{
  "bias": "all",
  "moe_every": 2,
  "width": 192,
  "loss": "binary_cross_entropy",
  "optimizer": "adamw",
  "eps": 1e-06,
  "batch_size": 512,
  "epochs": 149.4,
  "final_lr_fraction": 0
}
Rows from block 2 of a small sound classifier, named by matrix and row number. Rows with one number belong to one neuron. Each number is 500 + 40 x the weight over its row's rms, rounded and kept within 0 to 999. All counts start at 0. Numbers have three digits each.
After each neuron's rows are labels from the 100 clips, of 14848, where the neuron reaches its largest size: "peak on" is the class under the peak. Only what is clearly more common there than usual is listed. The data: synthesized solo parts of chorales (CocoChorales). In brackets: how many of the 100.
# gate: MLP gate (model.blocks.2.mlp.gate.weight, 384x192), inputs 96-191
# fc1: MLP up (model.blocks.2.mlp.fc1.weight, 384x192), inputs 96-191
# fc2: MLP down (model.blocks.2.mlp.fc2.weight, 192x384, transposed), outputs 96-191

gate.355:527480509503565512488534591475516505535536512497582456515470568470567502502410436463442474460508508412564496506502458536492491510483515514508498492549475539432489494490493497535499491450484535500488475460491473584409491476477477385508447427597488438488517482557559474475499493521537493482
fc1.355:506522520500462506421486541490453459548474495516468527521469489565448481443470542503490519538491504469449464570466507430447555476537563475492541526528502518560540428513473485444536525540497543526523534500435455464553436570558508553472489523507479504574467567542442491499555531462511475461
fc2.355:549588561492465459545513496502498479496466506559439480515491506490481468425452540468510566469519406552496462439487519468447444454514562499460515518492509482443450461486519578548535453519584525499553474490451468472522498514443528484568525472487492460430546532493439489441524527512540543446
peak on: A#4 (30)

gate.106:583607478443481539526514521457474484478467466456512527455511491563511561489457554504476513422553489477486510501482443453388526505478431417459509513533492473523523451498505465538520546548530533497474490500518516479417503486520574503475570471471567564493459521517483464518541481485507542455
fc1.106:430403523552516496414495447536536452496545485513491478534477538482472495515513497512523494521505488524514491484484548552545446526505505530537464513494499485451428531491499549422436477471440499525510498538507518489528539485551443494499390512541490459516591500480493508493461567465469466551
fc2.106:437492552542526457452495457517480381502506503491450452481441548455490500535432533481520578534455514539485496457542565530541523497512521536556460516500514497479510568509564513473472447475476507486486483523486520493548500483503449505460448534510498479562603450481523536478420555472509482514
peak on: E4 (64); D#4 (30)

gate.378:567487506460518503568479542507414452488441540554501539550483487479559451539509506505523518512480444514551502507520525508525511436430475479511482501520492522458506484518555501512545455573513477451518443426531447452431532514515539497572606518537520428475530527515548516502548366519505498428
fc1.378:537517530491495501515469562464470473524412534513464512482520521455572450458520493470503523417483446512543501481553515543519511446523535522445499554501543468547503458525561440493551440524486502480514473461488433480457514517472564495547607448475549439523509514476502512490532467507499496453
fc2.378:620513546448466545505520498454493569469458531511504523514572450529547497480478462543498474454488440452558562519568486532461503469500491502462480526476546549496488434472553484460518493553542527510485535518509507417430499509442524520580541500456514474482491475502489489467498407500529472451
peak on: D5 (30); C#5 (26)

gate.375:518406496507521499545529519543480478458529470554516501537495473427563464510507517498468541513539533555506512343520507541503431511445493450518487530487465503403503565496464459503452450492493520391501486475469502488439502494474421505539427490477515474462442484510467554530440476487532463507
fc1.375:414503494503518413491514475469474460467537560566526527560452529473501553520473526501553571450478455470469431483510525490447464441527435447472440495549468528477502542466466465512482472505506476486537477476549460447473540481546500546502496616501433541478485497490508482480489527565518510437
fc2.375:470579546518513460530529454460502451465508470539516570546475553487544532506435552521502535458533437546534471493521551447439478449511447504509404538599474488482485468569459503454480498463439568528489528506559490462527507482508541456484515605522491478505513548458545495531501494515505518436
peak on: C#5 (25)

gate.58:441537491529534505544496603476514484498515516583515482524520492489564534536440463507466502450560510497465440476489508527463492468438421455472495570547494586498518543541518492534529498488495503458537446476565453429462592506455506600542433511416560475471563480487545420517423474495567507482
fc1.58:516477426441426505481542472538440484548453481460523506486501493524478454470494492480477485540454472465480540488530528516614501522568509544500469450401532450547515503490555517495505414429498459543583519562509480506483506514518513493532524546497494542442500489483525472524532486468528486533
fc2.58:522399466516435509546487463497529511493457525476523490449567507490436437448489430486522540514449437451540498476517504537483544453488490534493505426398498484547536584440469526456442506460586498553520508537479502515481490584518506537519520516473471443466549481569491464484487518405540541474
peak on: D#4 (59); E4 (26)

gate.112:566525533416505477510504483505426415501495574492457593514490550492543523528489530509462542521522440508542472495541507537487498518559465499584493603511500506513493537531536514471486504548498506467539455460524514400452511474507490613495515535469462406526493515466448588473517566550544497511
fc1.112:492520507533485585483485581442582603509577496456534533530453416536443540507566556473431465481563547524537506491541540522510529408496511523577518511554521504505584506439463468484541513479485463466489569546525454485436487493504425494462508510474448516524449498554464444423480559474496528495
fc2.112:496529494536443428469461527517497553460460473558484498511554465512495444545482521461505488539498420478504463504497471416467405470489505515593458479519511476541462474531522516560476503485547445502534406533502417512468581544442527533476450527428563535495474477569486434463511518581488516462
peak on: G3 (25)

gate.109:492510505448541520595464516486549418501510470506514513506488552486530528566537525480446505414534514511504475538517523526568532543464506476471454485473497505471476528476529461503522435453567461477515544454470425493446497404520520538484495467461462431452549473551561483454439523430464508450
fc1.109:569451507491412517577543471458467529414457563406444558437497453562490519490534492438508488546486494524475533544521511465539501469508488505506497488497578571512559495490409561532502521436494480445455508566444511478553541549424476489460443512591529502496463490474496493435462516431480480499
fc2.109:544459503479503543485523451442481557510517485508541531510452458486518450438540509450513446509487557510498411578445424507482442486525475426541565455551459493490479498462529440506414526434520496566483454463475498575507477543521511478582469481515469468461488571457521569482569530547536459544
peak on: D5 (44); C5 (44)

gate.52:509554539481443496513483491508495479464518509542510433510459499465482478523533468483542481462483521477526491491538545478476512446420510469523377550566485483450509470450495388488541456519514519514410454466532500477484486578459494529509547501443487445497508520515515517523432377570467519492
fc1.52:432475511481463498457589440534523540501564532547503451527521471538443549491495538447468571519460463504519473510423433529508509512471490499557459439518536538463497528463489488543490493430451549552460456568547564541545482491529470519512483553510456517459474473509417490539436494532477495500
fc2.52:445545506464525407481492504509449453551545517529505495540452552486416487527527455440500589600467528443450391481484528449539512505518487534554515512474514451478517503511479481557523521521480496577537465484502504485531499541543466476474426442524487472468518534490511488537534573532486508593
peak on: D5 (28)

gate.31:511502580498536470544468491522461489480461476500453578492498564402540484443501529512489546528514528482511456527517546483519469538517488418528535545494494403510506543480591451524479445475444548538477522508472431382449534514500487484467513526483491525480548492539474505509488421489472454459
fc1.31:496535516500506486518456535523503472518572533509430489499472566514457449475441526473508562507505520491539535458504622536482521485547457457557489549483472469551537535534468487403496461528503493459480499511497489466471541515472536547479525515535592554517533472523510585566513529571514499490
fc2.31:563503455504451429495475475527521459486506521477557487461518534506458519568462522505438504470530486519558488469511452482496516479422457509539455490543353582535488455526529504457486518533510501531480495549523495492418455482471415404490569500479481495438543472527488478487525518469496533437
peak on: C#5 (85)

gate.277:511486507457510486498459563515530442458541511494531459495503468448501527453467473485477475486547503546549421497406545499497491456465499458506549538503542528520548422497445429457481490465476453458542536483518525479528578501496506521504437475522522485539436525514537501499503453480501541544
fc1.277:481532544558562504479440480482476471554489512493503577511468485544415559558497463488468521439505516438472538480533427562434504473482484453471480512493483591460437539530477519534545535572542497522505441498467499485504459529441517472490461542479493508468388512528473406508492565494421598545
fc2.277:504578499468509490516508476543524441559415421515472491533519539563509499521526512461437511505511525499445552366525484569541470511455568475475468446497407547434422471486445449503520456505493499497532471489509438498526484465543579546479451497544486516504501425524472400552552423520500569512
peak on: G3 (86)

gate.110:517450482471517501488535523522482445469545420563508494502488534477508452526504583502479551501555525585513535419513485527473467473471474410529496511569473512429537558517511455562495467528497529409512485443479527461445542418441424483513461472500515496502438523481479559482449486536506459459
fc1.110:539467511529443519484454490518473526522505498475512523502532503536454457575588439528475403505495518490499507551546423500533490541484528533487611461466544500533513432475483548440510587471534503495479542511464563572527454554506583444492491442506540449498439472461448516489548417473461486582
fc2.110:554467563517504561471486462527510543523474502476464415460492470534484487468546364467543479565520524475472560520508497549557521540456556519476612505398543478540511534433528488542510523486509476475476515465462505571493465521486489535498484445491592455502538471511440484482469483501489480564
peak on: D#4 (34)

gate.133:507567539437488456494505510502407479536472499491463535506503546442525495509492502499534511551417440475525507499562518595554536429532554583430406502540480514528510467491566429503504414510505500505513432485485514488489460488459520536564524572510509514525538475470585540445514486543516514366
fc1.133:497567446534496501495521511498512500496564440478542567479457506488449549508458543516436462494513573500434490462465472465484549511494457493516498421513451466483507554469429515483467472455478514525506449547513573517554448505510473525468473521497505531526447451537454494492489558522548487467
fc2.133:462507452479533475521518512462464410520511475459571555480515461569416530552483558480434445517516509522409437516477494468476511480506494457526501449525448497522496506516441563533528547473426413513571491549574458517528497498540448429489410518548498551511469491532552496528499532511524558532
peak on: C5 (42)

gate.261:511590495514495416496482575507465487510471550528497384494497476542446555536485465487494484560521463493521521518533493504469539424448506486463490554526549485506498483506472454512475532524396479497489500542548510450425481460497483604484488463501476509460602454498521530480457534471520527445
fc1.261:535464510463521490487519448422571481451416490512534541505593463506490492445441512505510510475555482541466462488475494562524460578505465542508538427421493481530457511496567507491557505476576470506562465518553438525542539510510524460541497530540473470474468528500475437494510487521482459506
fc2.261:482480484514453474528527463497514531504472500498546497440590485529444395485489472454496524561498489492452490523495465535509490451535492526516477392394495514544500530460541560533495523461564442539526513579498448530518487539512503487492473546528531468460490456614489486475550499415576533474
peak on: D5 (33)

gate.50:527480531480511503474530539538551476495438502514506488436588462546621398520514514559530534540472493564454463559491530427518517467505551417541458523485479474497562485502509557511519554589492543526511480522521513389511444515494515516491592551495500454553564511506521421503482523502560503474
fc1.50:570503525493461486461557489462511472489530498458531533568554463506599513511490541538550483460509520499425502487513483564533534455497559551463590524491516475445527462460391556468458490441515486538534500524512419461478453508472528470466453350485474465552465433494465496514488468553492481526
fc2.50:507539493493490496551514440474517534540518494467477481480515433467495580543457524466483462446535509505491458488533468461466441491494501442496520455533465488541522508435447563524497508460525436499517394549508427475539523523532486492523494480510515500558463496495401488461508452555505480447
peak on: A#2 (26)

gate.212:510504580405543498536455524487486441533433522512494509491541536488598517533512508441552506479508389494525499545551495536528505459487545563493456539482542514520477471491547436516485463549534508456499520471481418460477525465506521537506576469521487416565499502450506505483496494549540487473
fc1.212:540461554425490499550459485469493476523513459557501492529463535500530468542537488510549500517438395502577485478470526546512518468516492564503457487516499540498559500485520426553545460530513476519553458453527472534494589502458501487517538533483439473543525567452559466497552460507564507492
fc2.212:525470524492501515457524521519468520463402477500407465564513557518551528516448428497496481479451471444547560499559501532496499468479467559479486519457490490467506450502493456508505481542489568450436499461510564467457519525469569491534524485431552464491490476500524541502476463475435424487
peak on: G5 (99)

gate.341:543552496471514453478507514480466454492389533512457521561494525507522496431498519492579512488523498494439446491443527539447487540511503521524472405483517552518484475497524497540494471454538508482489521469498492498438619437521546511477475572556513473488613459499549493475557526604561517481
fc1.341:350530583465548509481523492486427535438480416544474434525470462512476570495455453494497550511487530432523579544545476483491493493488500478523465521524492432465485483551480446412470493495463484462477408559466523505547495494528521455530515516496473528448481562462478516487510536535571538482
fc2.341:480475534538522420430435470469490497482565507453427465425361538570501542486521509473489483520472545508527538519488488482598579596502499602494551501506478451510456486477432501444459471457515501552534530464456554519482492494493521521516483522524453545531511470517520531488559503505453480514
peak on: A#2 (27)

gate.113:456506505480497507459543519532501457510438384536459504510533548489531502438510481508467514479521533504475450492464475550465523476458556550494429524536514513454525496489504564566516489478430428417516505490542515422507485494517499487485529540466554524540456457519460564517472478511536547498
fc1.113:549518519478531459502516496485566475474441437521549503506445527511563509489514530436493521532510596510491502518504484491499533523585528504560496472489468480495507468523489564575476465481496529504485505473482501466562497449437426500499529533516565470541430505439542516478485446423479488538
fc2.113:484503529523522520525537517459536444442497519495506526532496443479420545595467493532515391488523560490481524440502520515597577544548541497553519406491507531513483511496522436562479455500519468482486466524471422495472473498478508496502460567483496513526511495545593561552524490510503572528
peak on: silence (34)

gate.169:511540475514523477486464540482545514442587530486559527456523480549508551536492501487514446459506505464526602488517427432459473514463449467487607551493525482512496509471491537490501528562562420495506518543426529532472419528460467562496457448443540567511419502519448474511553452509527525527
fc1.169:471571557489512505464432499450543477426528532480468517457513516513480581529437513482543452472510446481501530528482457422473537496567466464495575514549480500556499498427529541395462562500545462571476554603476544496501446458491525567495487471442512515570436515472509429518500483536538522475
fc2.169:507507445479510538431521527432524491459502540501553554483525509496496558460540503485527461474521467473473517549432430436475532536477499431461559498522457487527544498470513593492492578497532441564476505575438549449487442518499497556476487489446473553507443504462438425483561496533558507503
peak on: silence (100)

gate.254:477536568447456557503507516488576474460422482457480441583478490485517494532490437484476511488502501479561507475488513518545527521467526475550412550499509498501526440522483440477508461521451530505505529538515546474473574446438574477515477439495485455525622495440550510516433452486463512567
fc1.254:519500520508520451467485448478518500488577409581497542444567511565501548456484534509461483468509508567444480475502488371452467495492455494485606494467499458490490491541492533522487475500487489530547452508438423509568435507454564503409491480498526540506503520521433494481477534431522467439
fc2.254:527523547488551407450471561501480483535559467515493489480532480553462471467421530425477559497517439557422469447525499523511497512534491482492508499442542544500455469525511548510577480558535465477516509522473443431562537476509479519467433546569530452494567448542468456458493507455511498479
peak on: D#4 (27)

gate.330:511525424497516459498537532487541425466534508562592425541514534431572559489380510485534558510482494458496464435455553524436516495491447497530498493535493519457466490524521491513449508504505492485499549539549421434475547515535537512527485489529470529525527576577478491468520535498521475509
fc1.330:440477481476503485523459418495462523407554517521474469552421489536473511508481488518514515415483507499552450506527491464475474470505458460515447479491425563522410542456492487514534520484441539446452532545607518545469477446466491563468496525481489560461386487550521501495547510487482516560
fc2.330:433582469487457528523497547439499449445522466483524576487449592504492499606514543434466504462473486441531509470502445488545578488543548461459480459562413493530493494507496497441555494588508471490458477489472535457497459481512473488432457483463523561507445505453573541561538453557492479526
peak on: C4 (30)

gate.307:528506581537507415517461522455475545515444539499526486491468492511522451491449463565515504414485441519551558498499524474454546533505497506487498526525452454495480597490481461465570477493520458437470544503480447406443508500499437473533458508500547476544432592428534465458543480502456484476
fc1.307:465532514406572482546587542574463492478487506560458442498466522442448512519433437505474458519456434531558429548543519532508532516537461549431401537554416508479475430511475460544431480527486510538485437448509466542503451527520477453496524515476505544480576525504489526539493463492433540526
fc2.307:453435509564449450480537493515456572477517485519498480487526569430557527503497488536463475501510517480467529525493484484511505470495459535592522572454499518478546492532507531460479490531498495446468552523572492500511565520491506508531493595438461526527503487474535460579425559453458517531
peak on: G5 (64)

gate.196:507422494442494528526526487583546498548403473441467454411512489469495476443504490537472547555520513505483521493538447557496477540500483489513531519506512478511501456522522536552514464455501484471533482477431501536501437500473476502478457414508577490508500442454527568489478435571471519530
fc1.196:438628540543519456493488490552505499515512514549444484497458510482478515452460539425555551449495582462462496582467491440476540518564521552530509488497467437564458452501508506462501516496553508557475499519509536535556459503565511504519505475477476480505547555461520451470549501547510504464
fc2.196:474560538479517500453521552464511457497525494483500497454498495555511492487481506497505520502537472507474451520511517398532511492506508465559499483551591482539550501558397552514543505472472538481502473470567526535557492498502558479438507519539502475566497467451564502471511531486490552514
peak on: C#5 (33); G#4 (25)

gate.47:526479475461506517537523518467513445502443476505495419561427500441529499466450503510502553454486505512577503550477540469516563580494472484522486533529499502466516488470484496501481499489461502473542517473524544407553562503515523494466495507485501411589533517495516570479423468517440524479
fc1.47:464500496537528468488515433499483495515484519503417581489506484525495484430517536472532453473518418603466460494489476507518476429506451465433527473537473494480502548471505503513512506557469484459444462516491432494542521457498447478465501548483473503374518486510471438587499556511478490511
fc2.47:515471535503492466422486512495453521510449451504395496519545467538501435526516482438449476488514537503505460536554449518570546499484514571429519461497467516494499499538517498546524489574519432474499475455468400497513521566490444484448466511467523494492471435475545429508482445507519473472
peak on: G3 (43); D3 (25)

gate.239:538535508410511538549516506473523513517500502471485539560532511523548557481449460476500484513517497514518390478435537538443519447515494609551492472544492520495495498551582480471510518460498524514479515521568550428507505485466536524550504470532464460491521497454515480470480443532534513454
fc1.239:437493495537479496502461476500469480528526440498566489526436574539457514526532490533469452487477516534476543542435491496478503505513503488551447433500457453550498501501448497463506528507467557479491496527452533478586438497565430450484456480503424569543488561550488523588446566451463437493
fc2.239:438541462473579443505491565506492405540522476470555502557441565520531506533474529477463496553467566511495490477427524493540485498527523581512450457580429473488516533524448458427496533486420520505483471453501463478557491522460523467488416514564483510520460527472518480501507562527486497565
peak on: G5 (28)

gate.354:579492479450554511570482538420581477413568532503528502549485444487564565465483483456579519476467522508440438512508480513518471478479439547461503482496448504469474551481474446501509548479482517464485491484496543474515488516517502570504469482515446446562431543479554436540563476504553490460
fc1.354:553496490529473524478521523524493520518477482464448488451514524534469507495550473538503509496497539563485509431555525530481537518507643501514494514421590484500544461544453515596475443478493497508464485439486425453549460482509468489523452451558545484407539464459473557474489497511545483509
fc2.354:510459530568536506542523529532511539500500503462416494566457455487544497471465431547482539469529533543523461500553519576482543438503472512494523495466514576435499497475477430504516472487498560530508509549513470485497527466561513451550535512564543431516493457509562480598453435469449471484
peak on: C4 (42)

gate.299:467476470476461496525491445408442498502434515454514604524493531546462467444497505514564483534451454432554519570532492514531545482591469454491474470486511477530516527453488482447509480490552507474470449542504495509505549501531463432535493628541515486534482574533469576476523496437451466515
fc1.299:505517483533489497484474448465474502474473523435534566504513514534484456486508464508561525563463510505552520569529492520520573472579517454483445434446569503503517570497534485438544480473510482426474489585526543466542539474545490478534496574513504542515459505527453508441515546442504509488
fc2.299:505516433460473550542494502471489465550459526471579509446505545536473465479525474489573524532455462471503494582450461503537574478577523470498428449514502443571517489464541492441551501519459451494469512513495515465545470566567498457502482604518461453572399510542539512448517527474522489520
peak on: silence (99)

gate.289:576551501384537483541460494481485458578466483500542448491514504468517454486488483464457525439520471535496484484534512535485498494518482455499492488536471529516542458506609469561477509463481532441525477505522486427461559542458600493502524521562567505452434501521554516494475430484479548480
fc1.289:564602512477487475570449504438543512505475478507472451507486486556496485488473517468504518495492461477486404490496560506509481524469540515502487458488524535463476528518455495626573504477465555491549506539535526524358529512554576482514546396445584456465504456522503488477538460476474471523
fc2.289:588482486473453561539489517528511525539506499467544563451597459500522403460548475502460450530511457518486510557532447478484502464501491442431484450484502531532515473497548468527498521488546478531505457485495551503518492525495551448551545503522503454428433505563452542440568414477511485474
peak on: E4 (49)

gate.316:515539563483574534490432522539507557518513509491431445518477439515504460473470530486533513480527474475516523541497508459513515471530472451496539520548494484490500401488345473479506441484515417493523499531430516523438501511540533463521448502470508496562493525477524447528502410512526432488
fc1.316:447503447495494525478445415491509492533505506536423480457515507524506485548534477470456544537450447489403486519456483476505497496485540527521438475483423530534491495492555489501463478449502527444447440522472564515551561512553571522503453500454508466456550535508526420499532497544518491470
fc2.316:467496611475473566482429519525531485448555527509418512459494522534544492513458504477506530482492535470476486562517549530482537474388526504545568496512498430481484469538421535501427551524447465503532480499424516509474488551498589561469557550540509517531507531561534452505483519592453527582
peak on: silence (87)

gate.97:494536547491476598569528538492485418483436492518473485468531402511491448491525512533481458459491450532572496505556532556453553523497532445451442417522460463476527475476533491478551467512555555513530483474480444451575448486416539457547581507517482488481491529455533481535564490528536460486
fc1.97:564510402476456481535461541523494498566492459482447465552461456513580521516542501562499501484551495488520548513497437447545516531543488498477578459494451457486458527494556530524447481548539484497401507523508500523516501462499509480464542555469610493498492483550474481567553459505542520507
fc2.97:514517400494473518539591527549502533552506525523487502439533463511518517499552515513540474577537586501428449485483489459510448482521422491548563460538483460429542504466426543488516512510513532554466439441529445511482521505536533381498522416476523525462451532544479519459526428562426507473
peak on: E4 (52)

gate.148:496442498516514506472564566521463459450542478475490562513518555486517495479415492468503470515540506539529561529506495547529502484540428464526507491566468544554472458504537500519501368509563524496564516460496443482497560502549564378478504476572489415529539537477534396577495462434464473418
fc1.148:494523507457528519453442493501529464526404559470489455509463454534537535557411464562514566502517482483451507477523504472504583482480473445498457440440513526493513519511441492469515483473465522517561556475526656518431596519569488593468534556563507506461450477562451537539544518483522527477
fc2.148:534564502506522468512480568484475557502539475525511451513456493451510510477425512538406559495533466548541414460510542459481469529445557482529499547500479548487474468492475496494503417535545459497554555415522500536494453543495448480574512485553419512562503553504431482482523429431518505477
peak on: E4 (57)

gate.130:469512495535522493463558504489514470399525487574540502476482566470504514476457544463536578479491482480462483390470484486438487487511457422486478527564439498459557557530496411482467465491499521456467508503532527534465486497486460573488486575519445537488464543479495463539513516519594541452
fc1.130:457478495540530490473587507495481477451552472533529522499496544481533532462498557482499536459487500563445505436427491531467440490495449484553438504552423477439495571538455481467450469491468546415469486479552554526478528526513411516483452591516455539477404560496495480560522570486548508513
fc2.130:442493482498543494504542459472474422421568451554558560492491549467529491563482599503471557485493529515488480454473464531458444468542494477501451482575414514484513518561493495500487468477482516474527465454510534519488536445490452479461453573527487555471421534518486498519525545541576505441
peak on: A#4 (40); B4 (28)

gate.82:559529506480540533502472468473492440435470487503499527438460533492518548557491512519527468444548569492599511475530476472483517525431455398503459476595472480446551546505551421458452476497487460469530520471496520489518488489465432501563548492478548508534434563518526512471520482445527440546
fc1.82:559501481535546557455512489493514449429450537425523455516468510533513477467579450517453494424413535514497451506483525412459487506567519460497531506550515447528492538497507390487454460526567483514487491436401526588540467533491518482467542462456533545569418513503475499511545482500485499501
fc2.82:538482450493480546511556468474527503569441529479513544489456489503532531459506479518491488524514494489522445459427419501482449593525453487499565505450460551547484490526486544436473494420495495475502537492435411483430557497544454573506500453458559469511531557490428479495554529440507595505
peak on: D#4 (40)

gate.376:480426469525517474411485457517435504516465518491488518492486496547478442443555454469557553590435498482528528507519535502533494554594531500504491520461557439475477510475496497525551433490496529453476525480453495461535497536591479529473507516526497533486536523543480574470528545494492522506
fc1.376:460506570500469459448462431463479504466439513521483519510476560544495442473538485466542559531445515501568519545491458520573523489578504507543473508469478487523497513513541468477507484488591534491502442502497509536501503491495506452509411560516466466498405472531480494476546500464489524539
fc2.376:476543511504460521517458463419452477546483500503523511449456594528452409498561455465550562576443484518531501556472479430578529476573520484528451455433498466552525532481507451501531484538505507410443497490523512494546499554555503447461480547518496451518486509529532524458564534461483453555
peak on: silence (85)

gate.108:450451473502569504491566513535509475431596504509556503509561480484551488531508565518500478466507551467464496438499522551492438459436468542553481481566480498433426569583526518533452516465505424520504497535462456465494501446496449513525543557485436511523424502410456447503495496520561492525
fc1.108:555446503517508507474478471480524547600404551506473490543554419474551508481512470540450394518520492514460502484504498556486469554478542518512515450410544484513477464510577561482486457475446496468505504486516480482572503521549445509501535456464515404463592460487486522438419580549428447519
fc2.108:549464564491551476520542504543449508501440506459465441533542448504540609446512463546476467488467486493458503553513562491480490512488524515557511534444569591492520508503569532497483551527481471460517540515549495468543508530495525526523566518455533516531565491498503506552386539435507578481
peak on: C4 (34)

gate.250:535499417500522530539484560545455492509408424501549448506465511440516464499530538495514530456459455496479471484477505442447472459483479505505513475489481465507443459518463418583509470426456452485541476480571491512422502530489626463460570456490494472575445534528540537556521460488491479503
fc1.250:440433478586485560372512505489567519425478518516512500475480501503490463522528477494544461511441469499458520495480466503514448558493539540535517512473552473522500473486482476422488546414447443529492536491441506514533450505538485566521412493493491562523541516424490492483495516541521514520
fc2.250:404484553473565538408459460479500362483499510478503497512462574508478537545470514479519542552525512498484492478491519479549525491503469426517487495532539453542481579538539515517489484440469523458445483523504538553515518513486514529444446538536517473552573462498530514510479573481556501494
peak on: D#4 (41); E4 (36)

gate.328:481460483471513549509570529471572464509505414493512542486507521483453551458440573539473476403534479514524507455431549475439458487491406487592486519538419494476484472529461531450455503461462548510460515463514582525490538506478478482463373509591489492500512550499509480547479540490449529517
fc1.328:474503436503513510490578553472482522465535502578580587538502534489547508447526525484504603481399456473437474434486501503490490492499469517461482496553433453432515578512518482528414535479495511466484537515510529534450452498492455513465478578434484526532425515518510438519499523529538597449
fc2.328:455512447495511497525545497553479482463543479545599603498486524460568497534531536465495578531498522466452511492450491484528540501522480503560470456587404472497560564483438503533483514470502497423522524510496553483477453458520457489490457596472511543469385499478505489472524508552522480468
peak on: C4 (26)

gate.332:549538486443491529517476535482444474482456473489451439473509474487520517464456482459462500396560471549573558467505475475467542486493419493496451513473476482482502561500566449540492525494510532473589474530558504545502562497477508519464547392491539481488457497414515561550466413485501405472
fc1.332:464425581528500511475497446492553501445507519516504483444515497508505539481541474513516475482562492435491470511478538508507522521460506461478479530460535553546456548532440490458512500549447546545536500540511527470542514527522443512561441506549487543468567505573497465542487576467517529547
fc2.332:420455507562559459406478509473488419489497484421465483515488477475517464507396491558485617538502512543495459500504570578471538497463475495611459562467521528459500534521513499510481473502454484542499467569501492472437467469457427490419434506473526465549581502463548515491445524470544447489
peak on: E4 (64); D#4 (35)

gate.105:510479546480517467495447491494435465529454515483435482495506550453564468482522506481504573520473402491545484477520564569542538398530552530489454581551511471499501485515564476486535432561498514476481470437497438470475475499419516553536529508528479447517558514467516542487508460526499489451
fc1.105:539463543426504476504447557464486484498442617542475497504535509466549494533528453484538501497479458514566509504507550545582547435530572506471465557501496508495483494488552442514540486559535526457502490447475423468487505466442515573531573503485489466557520500476538501478515387526478484449
fc2.105:574475551473494544488517565471476466458431510513466501557551481465542498459476453536515473435525436477557525488580557557462515468453543539475448517514519535496471466505566441460502470511534504471465499540517479443469537547481531490549573526441519421515541490477512498495468429480483473411
peak on: C5 (52)

gate.292:526512526442567486526473483433521446501473500472483469506509496548578478464466526494522534469530415507480450437518533537512516491514464520502442559500519557480570490491552480579521469510478512468493447447526413466426544526502602489552540513498548493476521518529528517499531399510519473461
fc1.292:421508502534493506445468490586548520507558482499475522478434577434419548549503519541497449492462535515489559532499447481521477550511525496473488484516484500497469583474468517462465487493513471533484522526424588585584438481489386509455468538498477547540490490484488483499463537456507443559
fc2.292:394490486582561474499485487511500453496544487487539474529447534523451531539514581510479545525482502508445479509473495503542521560516508492541486494524464417479466545512488524469479474466459456477515479493551536562531519462494423536446453528531502531555511514470490507517450607517528517539
peak on: E4 (30)

gate.359:511524479444442476568517505544556511559505445487481525524479499501523438523480534439500505513495445441510484537565533479460467458473558462517477535515484498498559501547469455534490495506508514505494471479556475486485468533492597494513474508487529458517415529558526471485485465424489491475
fc1.359:547574461461548434498568495484459474565503497448500474481447558555521460474502513436479479514497506469530459501530384512531487530526513465495513509548504511518547502510441431517544538502534527457556482454595486512508465532435489482518487454510592490498484490554458512542529450471507486543
fc2.359:557527463520466558582507495512525592518512516472516494425506484543463529485519461493470479507489499433480544493514460530516498444544495513474514518472512491471501463441537506529548536561508543498483559439550567536480533458496505478602531501445471549481493563478474502542544451488439535544
peak on: E4 (50); D#4 (47)